A small image embedding model, trained from scratch.
Model: 0.836M parameters, arch mobilenet_v1, activation relu, depths [2, 3, 4, 2], widths [64, 128, 256, 512].
Training: 16600 steps, batches of 128, held-out accuracy 95%.
Data: trained on retinal OCT scans (Kermany 2017), 43.2 epochs.
Rows from block 5 of a small image embedding model, named by matrix and row number. Each number is 200 + 20 x the weight over its row's rms, rounded and kept within 0 to 999. All counts start at 0. After the name is the row's rms in percent of the matrix's.
Before each channel's rows are labels from the 100 images, of 14976, where the channel reaches its highest value: "top examples" is what is common among them. Only what is clearly more common there than usual is listed. The data: retinal OCT scans (Kermany 2017). In brackets: how many of the 100.
# conv: pointwise conv (model.blocks.5.conv.weight, 256x128x1x1), inputs 0-63

top examples: finding: choroidal neovascularization (59)
conv.1,102,218,230,163,213,219,231,198,191,171,176,195,187,190,193,213,190,212,185,171,194,187,215,212,229,192,183,230,190,224,210,219,210,209,194,207,187,225,159,224,199,175,206,187,188,194,239,223,158,255,206,201,158,205,224,197,170,196,180,173,260,205,180,199,213

top examples: finding: normal (98)
conv.231,099,211,165,200,205,169,212,203,210,226,216,190,178,202,205,234,211,206,163,212,213,199,227,211,174,203,196,216,194,186,206,169,177,206,201,234,232,213,223,201,206,212,193,165,172,214,235,193,187,219,192,198,172,160,218,237,181,170,182,247,207,193,216,195,188

top examples: finding: normal (99)
conv.252,104,190,167,183,208,171,240,177,175,213,229,162,182,221,222,189,200,163,198,219,170,199,217,191,202,196,202,207,194,197,176,227,208,175,223,203,173,219,218,181,209,184,193,200,219,182,233,210,168,213,157,243,202,184,199,198,163,209,220,194,191,193,204,215,193

top examples: finding: choroidal neovascularization (100)
conv.232,086,194,219,212,188,188,208,181,226,201,201,247,182,191,221,196,186,226,234,225,215,212,216,235,177,204,212,167,177,190,191,203,227,222,247,191,216,231,179,213,167,167,213,188,235,175,192,217,198,184,205,204,223,206,183,187,204,214,190,207,190,223,197,192,218

top examples: finding: choroidal neovascularization (83)
conv.240,107,210,192,195,181,193,222,206,181,205,194,156,197,234,198,154,210,200,193,188,205,210,142,171,181,194,199,223,209,224,180,180,207,191,179,217,201,207,211,168,235,212,179,172,208,225,220,194,209,195,223,205,256,197,216,219,201,190,198,176,195,194,203,210,224

top examples: finding: drusen (51); finding: diabetic macular edema (28)
conv.255,110,237,197,201,242,221,198,192,180,192,198,244,208,183,191,168,221,209,183,206,214,218,251,187,180,193,153,196,184,212,253,226,196,224,238,199,227,200,212,212,216,238,208,216,199,222,208,188,182,174,185,166,188,201,213,210,207,232,202,224,197,211,212,183,182

top examples: finding: normal (96)
conv.247,094,192,198,231,171,217,188,161,190,201,197,189,265,198,208,205,199,192,216,188,191,217,219,176,178,206,201,186,189,213,166,191,224,217,178,215,193,215,193,224,225,210,196,210,206,193,188,261,184,193,224,173,183,220,219,187,211,237,211,170,192,182,201,194,208