From a checkpoint of a small image embedding model.
Model: 0.836M parameters, 96-pixel images, arch mobilenet_v1, norm batchnorm, activation relu.
Training: muon at rate 0.0098, 16600 steps, batches of 128.
Data: trained on retinal OCT scans (Kermany 2017), 49215 training examples, 43.2 epochs.
Rows from block 5 of a small image embedding model, named by matrix and row number. Each number is 50 + 12 x the weight over its row's rms, rounded and kept within 0 to 99. All counts start at 0.
After each channel's rows are labels from the 100 images, of 14976, where the channel reaches its highest value: "top examples" is what is common among them. Only what is clearly more common there than usual is listed. The data: retinal OCT scans (Kermany 2017).
# conv: pointwise conv (model.blocks.5.conv.weight, 256x128x1x1), inputs 64-127

conv.221:58 43 50 53 67 42 51 51 78 43 54 50 55 32 51 59 63 40 47 45 57 43 35 42 41 45 81 38 56 46 56 37 63 47 52 58 45 73 63 50 39 84 69 68 46 49 36 43 60 36 35 56 49 58 69 41 36 36 50 56 45 69 61 52
top examples: finding: choroidal neovascularization

conv.32:41 50 39 47 50 67 39 59 51 68 47 49 34 50 50 44 55 46 44 61 80 58 64 69 71 54 44 61 42 54 57 39 44 46 47 50 57 20 32 42 67 63 62 35 33 54 40 32 36 53 46 51 57 55 32 50 49 58 48 56 50 47 22 37
top examples: finding: normal

conv.77:51 59 48 44 47 58 48 61 60 44 60 66 60 36 58 38 45 43 53 68 41 33 38 59 52 42 46 52 37 33 54 54 50 36 59 50 54 81 55 60 51 27 45 59 46 52 48 26 65 38 99 53 62 48 50 13 53 53 46 55 62 59 53 57
top examples: finding: choroidal neovascularization

conv.173:46 31 63 58 50 56 51 54 52 25 45 70 64 64 57 55 52 57 54 62 58 35 58 54 53 48 13 62 61 42 67 49 81 49 50 32 41 47 54 50 84 57 55 38 40 58 46 67 48 30 36 53 47 59 56 49 48 46 58 57 48 52 58 70
top examples: finding: drusen

conv.8:36 50 55 66 46 49 42 51 73 35 44 36 62 31 34 34 50 32 57 62 33 47 35 56 25 57 48 70 38 40 56 27 43 46 37 47 53 56 60 54 35 30 50 59 45 49 35 63 31 39 60 73 41 34 52 67 56 61 52 69 60 51 68 42
top examples: finding: choroidal neovascularization

conv.31:55 48 56 45 53 34 59 64 65 43 53 51 44 51 60 79 63 50 48 50 67 34 41 47 51 56 59 63 49 27 42 61 48 48 49 59 52 53 57 54 60 69 45 45 35 44 42 61 57 43 75 64 53 39 65 41 55 42 27 24 49 49 62 42
top examples: finding: choroidal neovascularization

conv.113:51 45 38 42 52 81 50 46 28 49 62 76 49 47 50 49 48 51 64 35 56 61 53 36 43 55 62 47 40 57 28 46 39 37 20 50 22 46 56 48 64 45 34 52 51 45 62 50 33 47 37 37 56 36 41 48 46 42 60 78 52 46 61 41
top examples: finding: drusen

conv.79:44 44 55 44 38 59 48 66 48 80 61 66 54 41 44 73 42 50 49 41 57 58 44 50 56 54 40 58 46 57 47 29 87 71 40 40 22 30 33 60 49 50 57 39 61 52 44 47 37 64 48 42 56 41 71 57 41 54 53 62 45 54 43 61
top examples: finding: drusen

conv.218:45 56 41 65 48 56 59 49 48 39 46 53 54 62 68 37 55 45 45 47 59 38 35 38 55 50 24 61 60 52 46 51 49 57 51 40 37 51 44 57 37 47 51 24 50 50 56 57 34 34 49 55 40 38 28 49 48 43 45 75 42 55 64 52
top examples: finding: normal

conv.114:47 48 46 54 48 46 57 57 57 47 46 65 52 76 47 44 49 40 52 41 74 46 53 76 50 48 35 33 45 38 37 57 35 51 60 60 36 72 56 39 60 29 82 32 39 29 62 40 38 36 24 69 59 42 50 44 54 49 61 20 60 72 58 61
top examples: finding: diabetic macular edema

conv.18:41 59 41 52 58 57 56 40 49 38 53 63 40 41 38 58 55 42 30 53 42 38 82 42 54 62 67 44 62 35 58 44 37 47 43 46 52 36 53 51 49 43 42 78 26 59 49 31 58 90 42 35 40 54 49 47 53 55 43 62 54 51 47 70
top examples: finding: drusen

conv.92:60 42 50 52 67 56 67 34 65 41 32 49 46 58 41 41 50 54 55 52 73 34 67 31 50 35 59 51 56 54 41 47 59 38 54 43 45 71 47 43 39 32 55 36 67 46 47 37 73 44 44 35 62 55 81 44 45 58 47 44 52 54 66 37
top examples: finding: drusen

conv.211:37 32 39 49 70 41 61 46 54 49 47 47 65 44 65 55 29 50 35 51 21 47 34 48 54 56 71 38 64 38 61 56 47 53 53 40 63 48 58 61 52 46 52 61 43 40 45 48 54 57 58 57 47 64 52 42 60 26 59 62 57 56 67 32
top examples: finding: diabetic macular edema

conv.60:52 58 52 53 44 52 34 53 35 31 61 58 84 66 35 41 67 36 64 39 37 69 59 51 58 46 63 42 60 57 37 54 54 62 42 47 45 68 45 31 46 51 64 48 36 33 37 45 58 48 42 56 36 59 53 73 47 57 43 45 59 45 49 54
top examples: finding: choroidal neovascularization

conv.154:47 57 41 40 22 64 57 75 63 46 54 50 46 40 63 51 55 68 55 39 66 40 63 78 70 41 43 34 52 28 63 44 47 55 58 44 54 46 31 84 42 37 54 50 50 60 41 55 51 41 47 61 25 64 51 36 51 57 53 35 49 51 65 41
top examples: finding: choroidal neovascularization; finding: diabetic macular edema

conv.174:38 56 58 39 45 36 39 34 58 63 38 53 53 44 40 50 47 67 42 53 40 62 70 47 47 57 58 45 59 36 67 40 53 53 56 53 44 88 40 29 70 52 78 43 32 35 54 56 50 52 59 36 49 42 42 42 53 53 74 47 60 60 63 49
top examples: finding: choroidal neovascularization

conv.132:61 41 39 41 61 61 61 62 55 53 31 61 69 54 39 66 29 55 48 54 60 47 61 40 44 30 59 63 46 60 24 49 43 39 46 62 42 53 76 48 50 49 43 60 49 69 66 51 80 54 63 47 46 56 67 85 32 74 49 56 55 59 58 40
top examples: finding: diabetic macular edema

conv.170:50 38 51 57 45 36 61 17 54 46 35 46 47 57 44 61 33 36 34 58 41 53 53 39 59 45 53 30 52 51 54 26 37 52 67 64 40 40 37 69 69 53 43 67 38 47 66 79 34 44 43 56 58 53 40 62 56 61 46 41 54 58 62 49
top examples: finding: choroidal neovascularization

conv.83:37 59 58 66 48 52 33 60 52 43 43 51 35 32 53 22 65 50 54 24 53 24 39 64 62 44 57 52 45 52 69 32 54 61 51 62 42 34 36 82 58 36 77 43 61 43 36 41 49 43 58 52 41 57 53 40 46 39 52 32 65 46 68 51
top examples: finding: normal

conv.245:52 33 55 66 77 48 54 59 53 51 51 62 59 52 59 49 42 28 71 63 50 52 71 42 37 29 37 49 25 43 64 38 59 42 46 50 50 46 40 60 47 54 57 41 47 54 42 64 54 51 63 59 30 65 52 59 82 31 33 67 48 65 36 66
top examples: finding: choroidal neovascularization

conv.121:39 61 55 52 52 59 66 52 49 43 78 66 71 67 43 56 48 43 45 45 41 51 54 43 43 53 50 43 62 53 31 54 24 49 63 51 47 77 59 37 46 50 54 73 44 54 60 69 21 68 62 38 68 37 32 60 38 44 37 45 59 51 68 63
top examples: finding: choroidal neovascularization

conv.88:58 57 47 64 47 40 48 70 70 58 55 85 44 46 51 48 50 38 51 48 79 59 66 67 20 47 49 40 50 44 50 57 61 55 33 44 35 68 62 48 38 79 60 56 43 58 44 41 44 54 49 45 44 57 73 44 50 23 23 52 57 55 54 65
top examples: finding: choroidal neovascularization

conv.175:51 47 70 41 43 54 59 26 70 52 34 53 51 54 63 61 51 52 64 38 34 59 43 47 46 53 46 45 66 45 51 58 55 46 51 64 41 57 45 29 57 60 59 53 43 49 55 36 37 46 12 45 42 40 40 81 52 71 28 44 49 70 65 82
top examples: finding: diabetic macular edema

conv.125:65 74 68 40 56 66 48 73 50 53 27 38 40 41 29 50 65 42 36 55 41 30 45 45 70 40 48 32 60 36 44 33 72 49 41 43 54 38 44 50 21 42 34 44 54 41 59 45 34 59 47 43 65 51 49 53 43 16 48 47 47 69 42 42
top examples: finding: normal

conv.15:40 77 88 41 60 60 63 41 41 27 42 40 32 67 29 32 60 57 46 64 43 59 37 76 32 49 55 56 32 50 75 55 45 36 42 45 53 36 63 62 49 35 56 64 34 67 36 34 42 49 52 62 56 41 69 67 47 39 65 52 50 39 52 46
top examples: finding: choroidal neovascularization

conv.63:68 59 53 57 53 78 63 47 62 61 48 56 42 53 61 36 55 47 47 49 49 55 63 49 65 62 48 46 38 51 34 43 41 47 39 66 32 33 45 68 58 46 53 50 50 49 49 48 36 40 66 54 49 59 39 51 56 60 42 64 59 56 58 41
top examples: finding: diabetic macular edema

conv.47:58 42 21 71 58 38 54 40 72 48 42 48 80 43 51 52 29 30 40 50 48 36 44 53 42 38 68 58 73 61 73 54 66 36 38 45 56 34 47 62 50 47 22 30 47 61 43 46 31 38 44 52 72 48 42 47 63 27 52 62 37 48 47 27
top examples: finding: diabetic macular edema

conv.72:45 65 47 54 43 59 57 39 49 44 66 57 72 54 33 70 69 72 51 50 53 65 57 49 48 78 50 59 32 47 46 42 25 41 60 65 38 58 51 53 61 54 37 65 44 40 49 82 46 46 61 52 45 55 53 60 62 64 72 69 56 40 53 39
top examples: finding: choroidal neovascularization; finding: drusen

conv.127:29 62 35 39 68 46 54 74 53 62 75 50 64 42 68 75 62 41 36 44 52 48 52 65 63 42 21 50 46 39 34 45 58 55 40 53 52 59 47 55 56 54 30 55 47 29 47 37 25 37 51 50 51 55 52 43 51 61 65 43 53 49 54 35
top examples: finding: choroidal neovascularization

conv.54:39 71 55 71 59 59 69 29 27 50 57 51 49 50 38 55 44 30 52 58 34 68 35 69 55 64 29 51 57 45 55 51 63 20 45 57 65 30 51 55 57 39 40 55 60 64 48 73 61 71 19 58 75 52 48 44 58 41 26 41 55 50 38 46
top examples: finding: drusen

conv.248:41 42 45 55 72 56 48 43 38 71 51 44 53 65 48 63 44 44 47 66 72 31 52 57 42 36 39 58 46 69 52 70 53 51 39 61 50 45 55 53 48 53 46 47 37 43 30 76 41 37 67 38 74 41 26 49 48 60 48 45 49 50 42 56
top examples: finding: diabetic macular edema; finding: drusen

conv.51:46 34 39 58 46 42 45 42 42 57 50 74 40 53 43 77 46 41 32 28 73 71 44 37 43 47 64 69 34 60 54 38 52 60 53 40 30 63 77 45 58 48 61 48 45 54 40 39 52 51 40 27 60 48 46 46 51 51 69 49 65 45 60 52
top examples: finding: drusen

conv.210:35 54 56 68 45 51 58 67 51 44 44 49 56 47 40 70 66 37 65 36 76 59 46 37 51 50 38 66 44 41 46 43 52 59 58 45 64 49 51 54 33 48 41 62 47 33 35 47 70 65 67 31 61 47 47 37 70 52 74 42 47 40 56 39
top examples: finding: choroidal neovascularization

conv.149:37 55 42 43 58 42 65 56 45 52 56 51 66 57 43 61 49 47 40 63 48 55 29 44 62 58 67 46 78 64 64 51 59 41 50 59 48 40 28 64 68 54 63 68 41 64 38 70 45 47 37 47 35 65 52 33 66 53 46 43 66 45 48 48
top examples: finding: drusen

conv.107:40 45 43 51 48 69 45 36 30 41 40 41 47 44 49 71 56 56 43 39 36 59 53 54 59 59 42 41 60 54 50 54 52 74 49 40 41 42 56 49 57 65 64 19 39 44 44 56 63 38 92 75 59 61 37 63 36 33 49 52 55 63 61 44
top examples: finding: choroidal neovascularization

conv.78:49 33 37 38 51 40 38 53 64 54 54 71 61 45 57 34 51 46 33 62 43 63 57 64 39 48 64 51 53 63 78 79 51 63 32 46 40 50 42 59 49 62 48 43 37 47 55 35 60 47 76 45 52 51 47 39 58 45 49 75 73 62 41 48
top examples: finding: choroidal neovascularization

conv.120:48 53 56 47 53 56 53 43 51 69 56 46 39 45 60 43 44 50 45 49 53 67 43 82 75 47 59 56 83 60 48 45 57 44 68 40 25 35 69 52 53 81 26 64 33 37 32 72 31 51 43 42 42 61 56 50 62 52 59 80 63 52 42 45
top examples: finding: choroidal neovascularization

conv.86:53 32 37 45 52 63 60 41 50 32 58 64 39 60 44 30 38 44 37 43 60 45 61 65 66 58 51 53 44 39 58 44 54 56 33 63 58 42 50 62 48 60 53 54 51 45 34 34 63 75 43 40 55 51 67 36 44 50 45 32 42 40 66 50
top examples: finding: drusen

conv.115:35 46 56 40 57 37 55 47 66 51 62 63 40 77 45 42 40 49 61 47 69 65 39 80 45 53 30 50 41 47 45 61 48 38 45 54 70 33 47 44 49 93 32 58 50 56 31 47 55 46 36 56 55 53 44 73 52 45 32 51 82 56 44 70
top examples: finding: choroidal neovascularization

conv.33:58 50 30 58 45 59 40 42 67 57 31 43 58 62 52 46 36 68 35 50 45 63 38 49 36 31 41 59 43 40 45 48 59 36 55 46 36 64 54 28 39 33 47 60 69 25 43 62 57 44 51 84 44 56 40 45 62 24 50 53 49 35 44 49
top examples: finding: diabetic macular edema

conv.84:54 54 37 27 51 85 38 56 41 63 74 62 51 45 72 52 53 35 42 46 59 50 57 47 57 64 46 43 57 50 63 38 52 40 50 39 41 37 59 46 69 66 54 52 49 37 43 61 49 44 39 43 56 40 64 53 68 68 33 46 58 49 46 47
top examples: finding: drusen

conv.45:55 69 43 52 59 46 52 48 22 51 47 34 59 55 45 57 47 58 37 58 60 85 51 76 42 62 70 43 41 34 58 42 43 55 67 47 50 62 25 53 47 28 58 52 33 52 34 61 68 70 72 73 60 59 60 57 47 73 70 43 31 39 40 47
top examples: finding: choroidal neovascularization

conv.153:70 38 54 68 61 68 40 63 35 46 47 49 50 54 71 90 82 50 39 52 49 72 43 57 64 56 92 46 53 51 71 47 65 44 36 48 52 68 53 45 49 66 61 49 47 44 59 40 51 42 47 44 42 45 38 41 42 53 62 38 57 56 60 53
top examples: finding: drusen

conv.1:36 43 45 61 49 54 46 56 36 44 55 42 48 57 53 50 59 64 40 49 40 53 47 71 52 49 48 45 30 44 49 28 44 37 69 51 37 45 60 45 40 48 45 66 66 37 54 46 48 39 58 54 57 66 49 58 35 62 63 42 45 27 39 83
top examples: finding: choroidal neovascularization

conv.187:57 74 43 28 40 50 52 61 46 64 28 86 64 35 52 44 35 52 56 54 35 43 60 57 30 44 53 41 61 49 55 49 58 52 42 72 54 51 40 52 64 52 51 43 64 42 72 32 54 52 59 42 19 40 59 41 55 47 44 36 49 66 54 58
top examples: finding: choroidal neovascularization

conv.192:65 41 36 85 43 55 41 41 61 32 38 64 63 52 56 30 55 66 58 56 56 51 38 53 43 49 54 38 23 70 53 36 29 46 50 65 46 48 44 49 48 34 36 63 47 53 35 50 55 50 55 43 59 57 45 62 52 35 50 40 52 49 50 45
top examples: finding: diabetic macular edema

conv.255:48 54 46 28 43 55 49 48 40 54 43 47 58 45 43 69 65 55 46 67 38 42 54 53 28 63 44 43 37 55 46 60 64 55 39 37 58 28 59 39 47 48 71 60 54 39 53 31 42 59 56 48 57 67 23 40 48 35 51 28 53 65 55 38
top examples: finding: drusen; finding: diabetic macular edema

conv.232:54 62 47 37 74 51 37 41 53 41 52 55 33 88 46 27 38 45 36 51 49 55 41 52 42 67 65 37 43 47 62 63 52 49 49 34 29 67 46 56 56 59 36 51 48 64 28 40 63 61 53 56 42 71 50 41 46 76 46 42 62 61 60 35
top examples: finding: choroidal neovascularization

conv.166:52 45 39 42 50 50 55 40 50 35 66 60 67 41 52 60 31 67 35 70 59 42 50 68 49 40 67 51 35 34 56 56 68 37 38 50 42 51 57 44 56 51 54 76 59 48 44 74 38 61 70 47 74 46 61 56 42 50 32 82 48 67 55 56
top examples: finding: drusen

conv.222:44 67 19 58 44 55 39 49 55 47 58 42 58 54 43 44 48 48 49 42 38 35 63 66 49 45 37 51 44 52 49 68 46 48 57 46 32 48 47 49 45 47 57 50 58 45 37 24 34 51 55 59 51 40 48 68 35 61 72 64 58 45 40 55
top examples: finding: choroidal neovascularization

conv.111:50 39 36 52 64 41 53 55 36 68 66 57 60 49 56 60 42 38 50 54 43 83 65 47 55 34 41 60 53 54 54 53 33 46 70 48 43 36 47 70 36 38 47 40 29 38 68 39 51 39 75 36 63 47 44 60 48 68 52 36 48 34 48 79
top examples: finding: choroidal neovascularization

conv.50:36 29 43 56 36 47 41 54 29 52 58 49 30 62 41 52 51 70 41 43 32 66 35 50 64 66 63 59 48 54 67 46 66 58 66 37 53 70 45 60 59 48 39 57 52 36 67 56 46 39 24 56 41 56 43 44 54 71 48 79 41 57 62 49
top examples: finding: drusen

conv.37:35 33 40 49 48 58 46 33 52 39 52 43 38 50 46 63 38 54 46 51 46 38 32 62 46 42 38 33 53 65 63 67 44 42 36 49 65 46 45 54 29 47 41 29 70 40 45 53 21 70 43 53 41 61 63 54 42 41 61 43 22 50 28 39
top examples: finding: normal

conv.112:55 52 55 59 38 53 55 28 59 25 59 27 57 56 28 52 51 49 65 61 74 53 51 76 59 60 67 33 49 64 42 48 49 80 52 44 40 38 57 57 50 57 64 40 44 60 36 34 64 43 43 62 50 61 28 54 54 56 44 72 42 44 80 38
top examples: finding: choroidal neovascularization

conv.204:50 62 45 68 28 51 35 45 67 63 41 55 57 63 67 56 51 46 43 57 57 53 59 70 43 50 38 68 56 74 58 66 44 52 57 33 63 32 33 35 57 60 44 62 55 37 49 61 69 51 58 67 41 40 53 52 45 43 22 41 58 44 64 61
top examples: finding: choroidal neovascularization

conv.93:70 56 48 32 52 64 57 51 51 41 63 53 48 61 46 41 42 31 48 55 67 62 46 52 57 51 65 39 28 48 40 44 47 65 55 49 47 85 36 58 45 40 57 48 49 66 69 57 42 37 63 55 53 48 48 28 32 56 48 53 75 72 45 54
top examples: finding: choroidal neovascularization

conv.225:47 26 50 35 51 35 44 41 55 57 48 59 45 54 66 54 51 43 54 46 53 60 55 58 58 52 46 41 32 38 55 37 45 45 17 65 40 36 38 47 51 58 74 38 65 61 52 58 69 41 49 44 53 60 53 71 44 64 59 43 27 42 66 44
top examples: finding: choroidal neovascularization; finding: drusen

conv.64:48 55 36 49 50 52 70 42 41 54 59 63 41 59 39 56 69 49 53 70 45 65 59 61 49 41 38 48 51 42 52 44 41 56 40 53 46 68 38 52 67 37 58 52 39 48 49 55 38 44 42 62 55 53 33 97 57 78 48 41 56 55 60 43
top examples: finding: diabetic macular edema

conv.119:41 33 54 45 44 56 51 61 22 32 64 59 65 27 42 51 43 53 33 57 32 49 55 59 43 46 65 69 46 35 41 36 44 51 26 53 18 47 64 37 27 52 50 53 38 50 55 38 67 50 57 50 62 77 54 40 42 52 35 78 57 38 59 48
top examples: finding: drusen

conv.71:54 37 35 58 23 53 44 41 45 43 78 53 35 22 48 47 46 43 49 45 79 31 40 51 47 51 37 44 49 37 49 56 75 57 57 45 67 57 49 54 53 64 50 57 43 46 59 69 31 58 48 51 49 43 38 63 43 48 62 35 25 48 45 55
top examples: finding: drusen

conv.118:67 65 52 46 57 58 48 61 78 55 30 43 62 60 60 33 39 57 58 74 46 43 35 63 48 46 56 43 75 58 35 57 51 51 40 45 33 49 40 55 46 45 48 48 57 47 48 82 39 74 62 36 49 40 38 58 58 41 46 67 37 40 47 27
top examples: finding: drusen

conv.179:42 54 42 55 43 59 63 93 49 27 66 61 55 40 57 67 36 62 47 49 59 40 47 39 58 61 61 57 24 50 35 58 53 36 88 49 45 55 34 58 34 47 44 50 58 58 48 49 42 49 23 58 41 58 30 39 40 48 69 36 39 63 48 71
top examples: finding: choroidal neovascularization

conv.229:56 31 68 54 27 54 45 58 55 67 34 37 31 40 53 55 27 70 53 43 64 48 41 28 53 34 78 55 47 50 40 43 57 32 48 43 63 50 41 58 56 51 42 33 53 45 54 37 66 36 56 54 75 76 74 68 40 36 26 42 51 48 49 67
top examples: finding: choroidal neovascularization

conv.97:44 77 52 49 47 78 32 49 40 29 71 43 37 24 76 40 32 51 49 44 42 57 56 49 64 51 62 36 40 51 59 38 20 50 46 67 53 36 51 46 62 34 53 47 58 50 58 79 62 62 41 52 40 46 44 50 42 40 30 50 61 46 43 32
top examples: finding: drusen

conv.216:35 49 39 46 38 42 57 26 68 38 56 33 78 57 40 49 33 62 42 37 56 40 29 56 58 46 52 44 82 51 62 47 71 48 62 55 47 35 39 46 51 43 48 63 35 57 41 49 51 62 46 63 53 65 64 40 47 40 47 41 41 52 47 38
top examples: finding: drusen

conv.136:40 44 35 40 65 56 47 54 68 55 47 38 49 51 35 87 40 51 38 55 72 59 65 55 62 56 47 73 57 57 41 52 57 48 56 57 47 22 38 47 59 41 52 22 54 56 36 59 52 50 52 44 58 55 54 46 37 66 39 49 53 53 43 56
top examples: finding: drusen

conv.35:60 62 60 49 50 73 45 58 51 50 41 61 69 48 40 71 48 68 51 56 46 59 41 41 77 61 51 62 53 48 72 45 33 45 36 58 34 42 58 32 49 26 43 39 41 71 49 49 56 57 56 44 40 63 59 70 43 24 38 73 59 56 42 40
top examples: finding: drusen

conv.44:55 38 32 54 64 63 31 45 26 43 45 63 39 43 47 67 50 48 49 44 32 55 32 42 56 53 58 47 91 68 77 51 67 67 44 53 57 43 52 40 45 55 36 42 32 51 40 45 53 60 34 46 37 47 46 48 55 51 81 45 47 57 58 34
top examples: finding: diabetic macular edema

conv.177:43 45 40 39 50 47 46 57 51 42 38 35 65 53 65 44 51 62 46 46 56 44 44 48 74 60 48 36 41 54 58 37 39 57 36 56 49 63 40 75 72 32 45 36 33 59 27 52 51 36 78 38 57 47 21 71 64 48 67 36 58 40 73 41
top examples: finding: choroidal neovascularization

conv.122:38 60 59 43 45 62 69 63 60 46 43 42 63 45 44 37 31 24 53 53 83 41 36 43 56 35 63 46 38 53 47 62 37 54 38 56 47 45 45 47 55 63 54 63 58 46 47 32 37 47 54 59 47 56 38 34 60 30 28 61 57 43 32 58
top examples: finding: normal

conv.213:47 49 41 57 49 54 44 62 47 30 62 70 56 30 33 43 46 40 43 81 44 48 38 36 80 48 25 37 39 40 52 51 55 37 59 44 46 52 48 58 43 65 84 48 46 34 32 66 40 56 35 49 41 37 59 41 38 55 56 58 54 56 28 27
top examples: finding: drusen

conv.61:59 66 38 67 42 50 51 59 69 56 65 74 56 55 54 48 46 42 46 45 61 57 34 60 73 50 50 33 80 60 39 60 81 40 47 34 62 63 51 57 51 39 25 36 62 42 49 69 51 61 36 54 34 53 56 47 39 46 33 60 33 48 49 43
top examples: finding: drusen

conv.186:56 57 39 66 46 57 50 33 21 43 66 50 37 41 43 69 47 42 68 35 56 43 47 69 30 65 46 46 48 33 54 40 24 46 27 50 34 41 47 43 53 47 74 46 39 50 38 57 63 55 43 50 45 42 28 70 31 48 39 48 76 56 55 58
top examples: finding: drusen

conv.168:46 42 63 54 38 52 55 45 50 61 29 45 46 75 44 45 36 46 50 50 34 43 52 43 63 39 46 52 62 45 51 30 29 70 57 33 43 72 39 46 47 51 40 53 63 43 53 61 37 61 65 51 47 56 72 76 63 42 39 45 49 65 65 38
top examples: finding: diabetic macular edema

conv.7:50 55 65 31 63 47 50 52 51 41 90 76 55 55 56 57 46 48 47 54 45 49 30 68 78 21 58 68 46 28 41 37 51 34 60 48 56 66 39 49 56 41 35 39 35 61 47 42 35 45 33 55 46 61 41 43 54 59 40 82 59 32 44 59
top examples: finding: choroidal neovascularization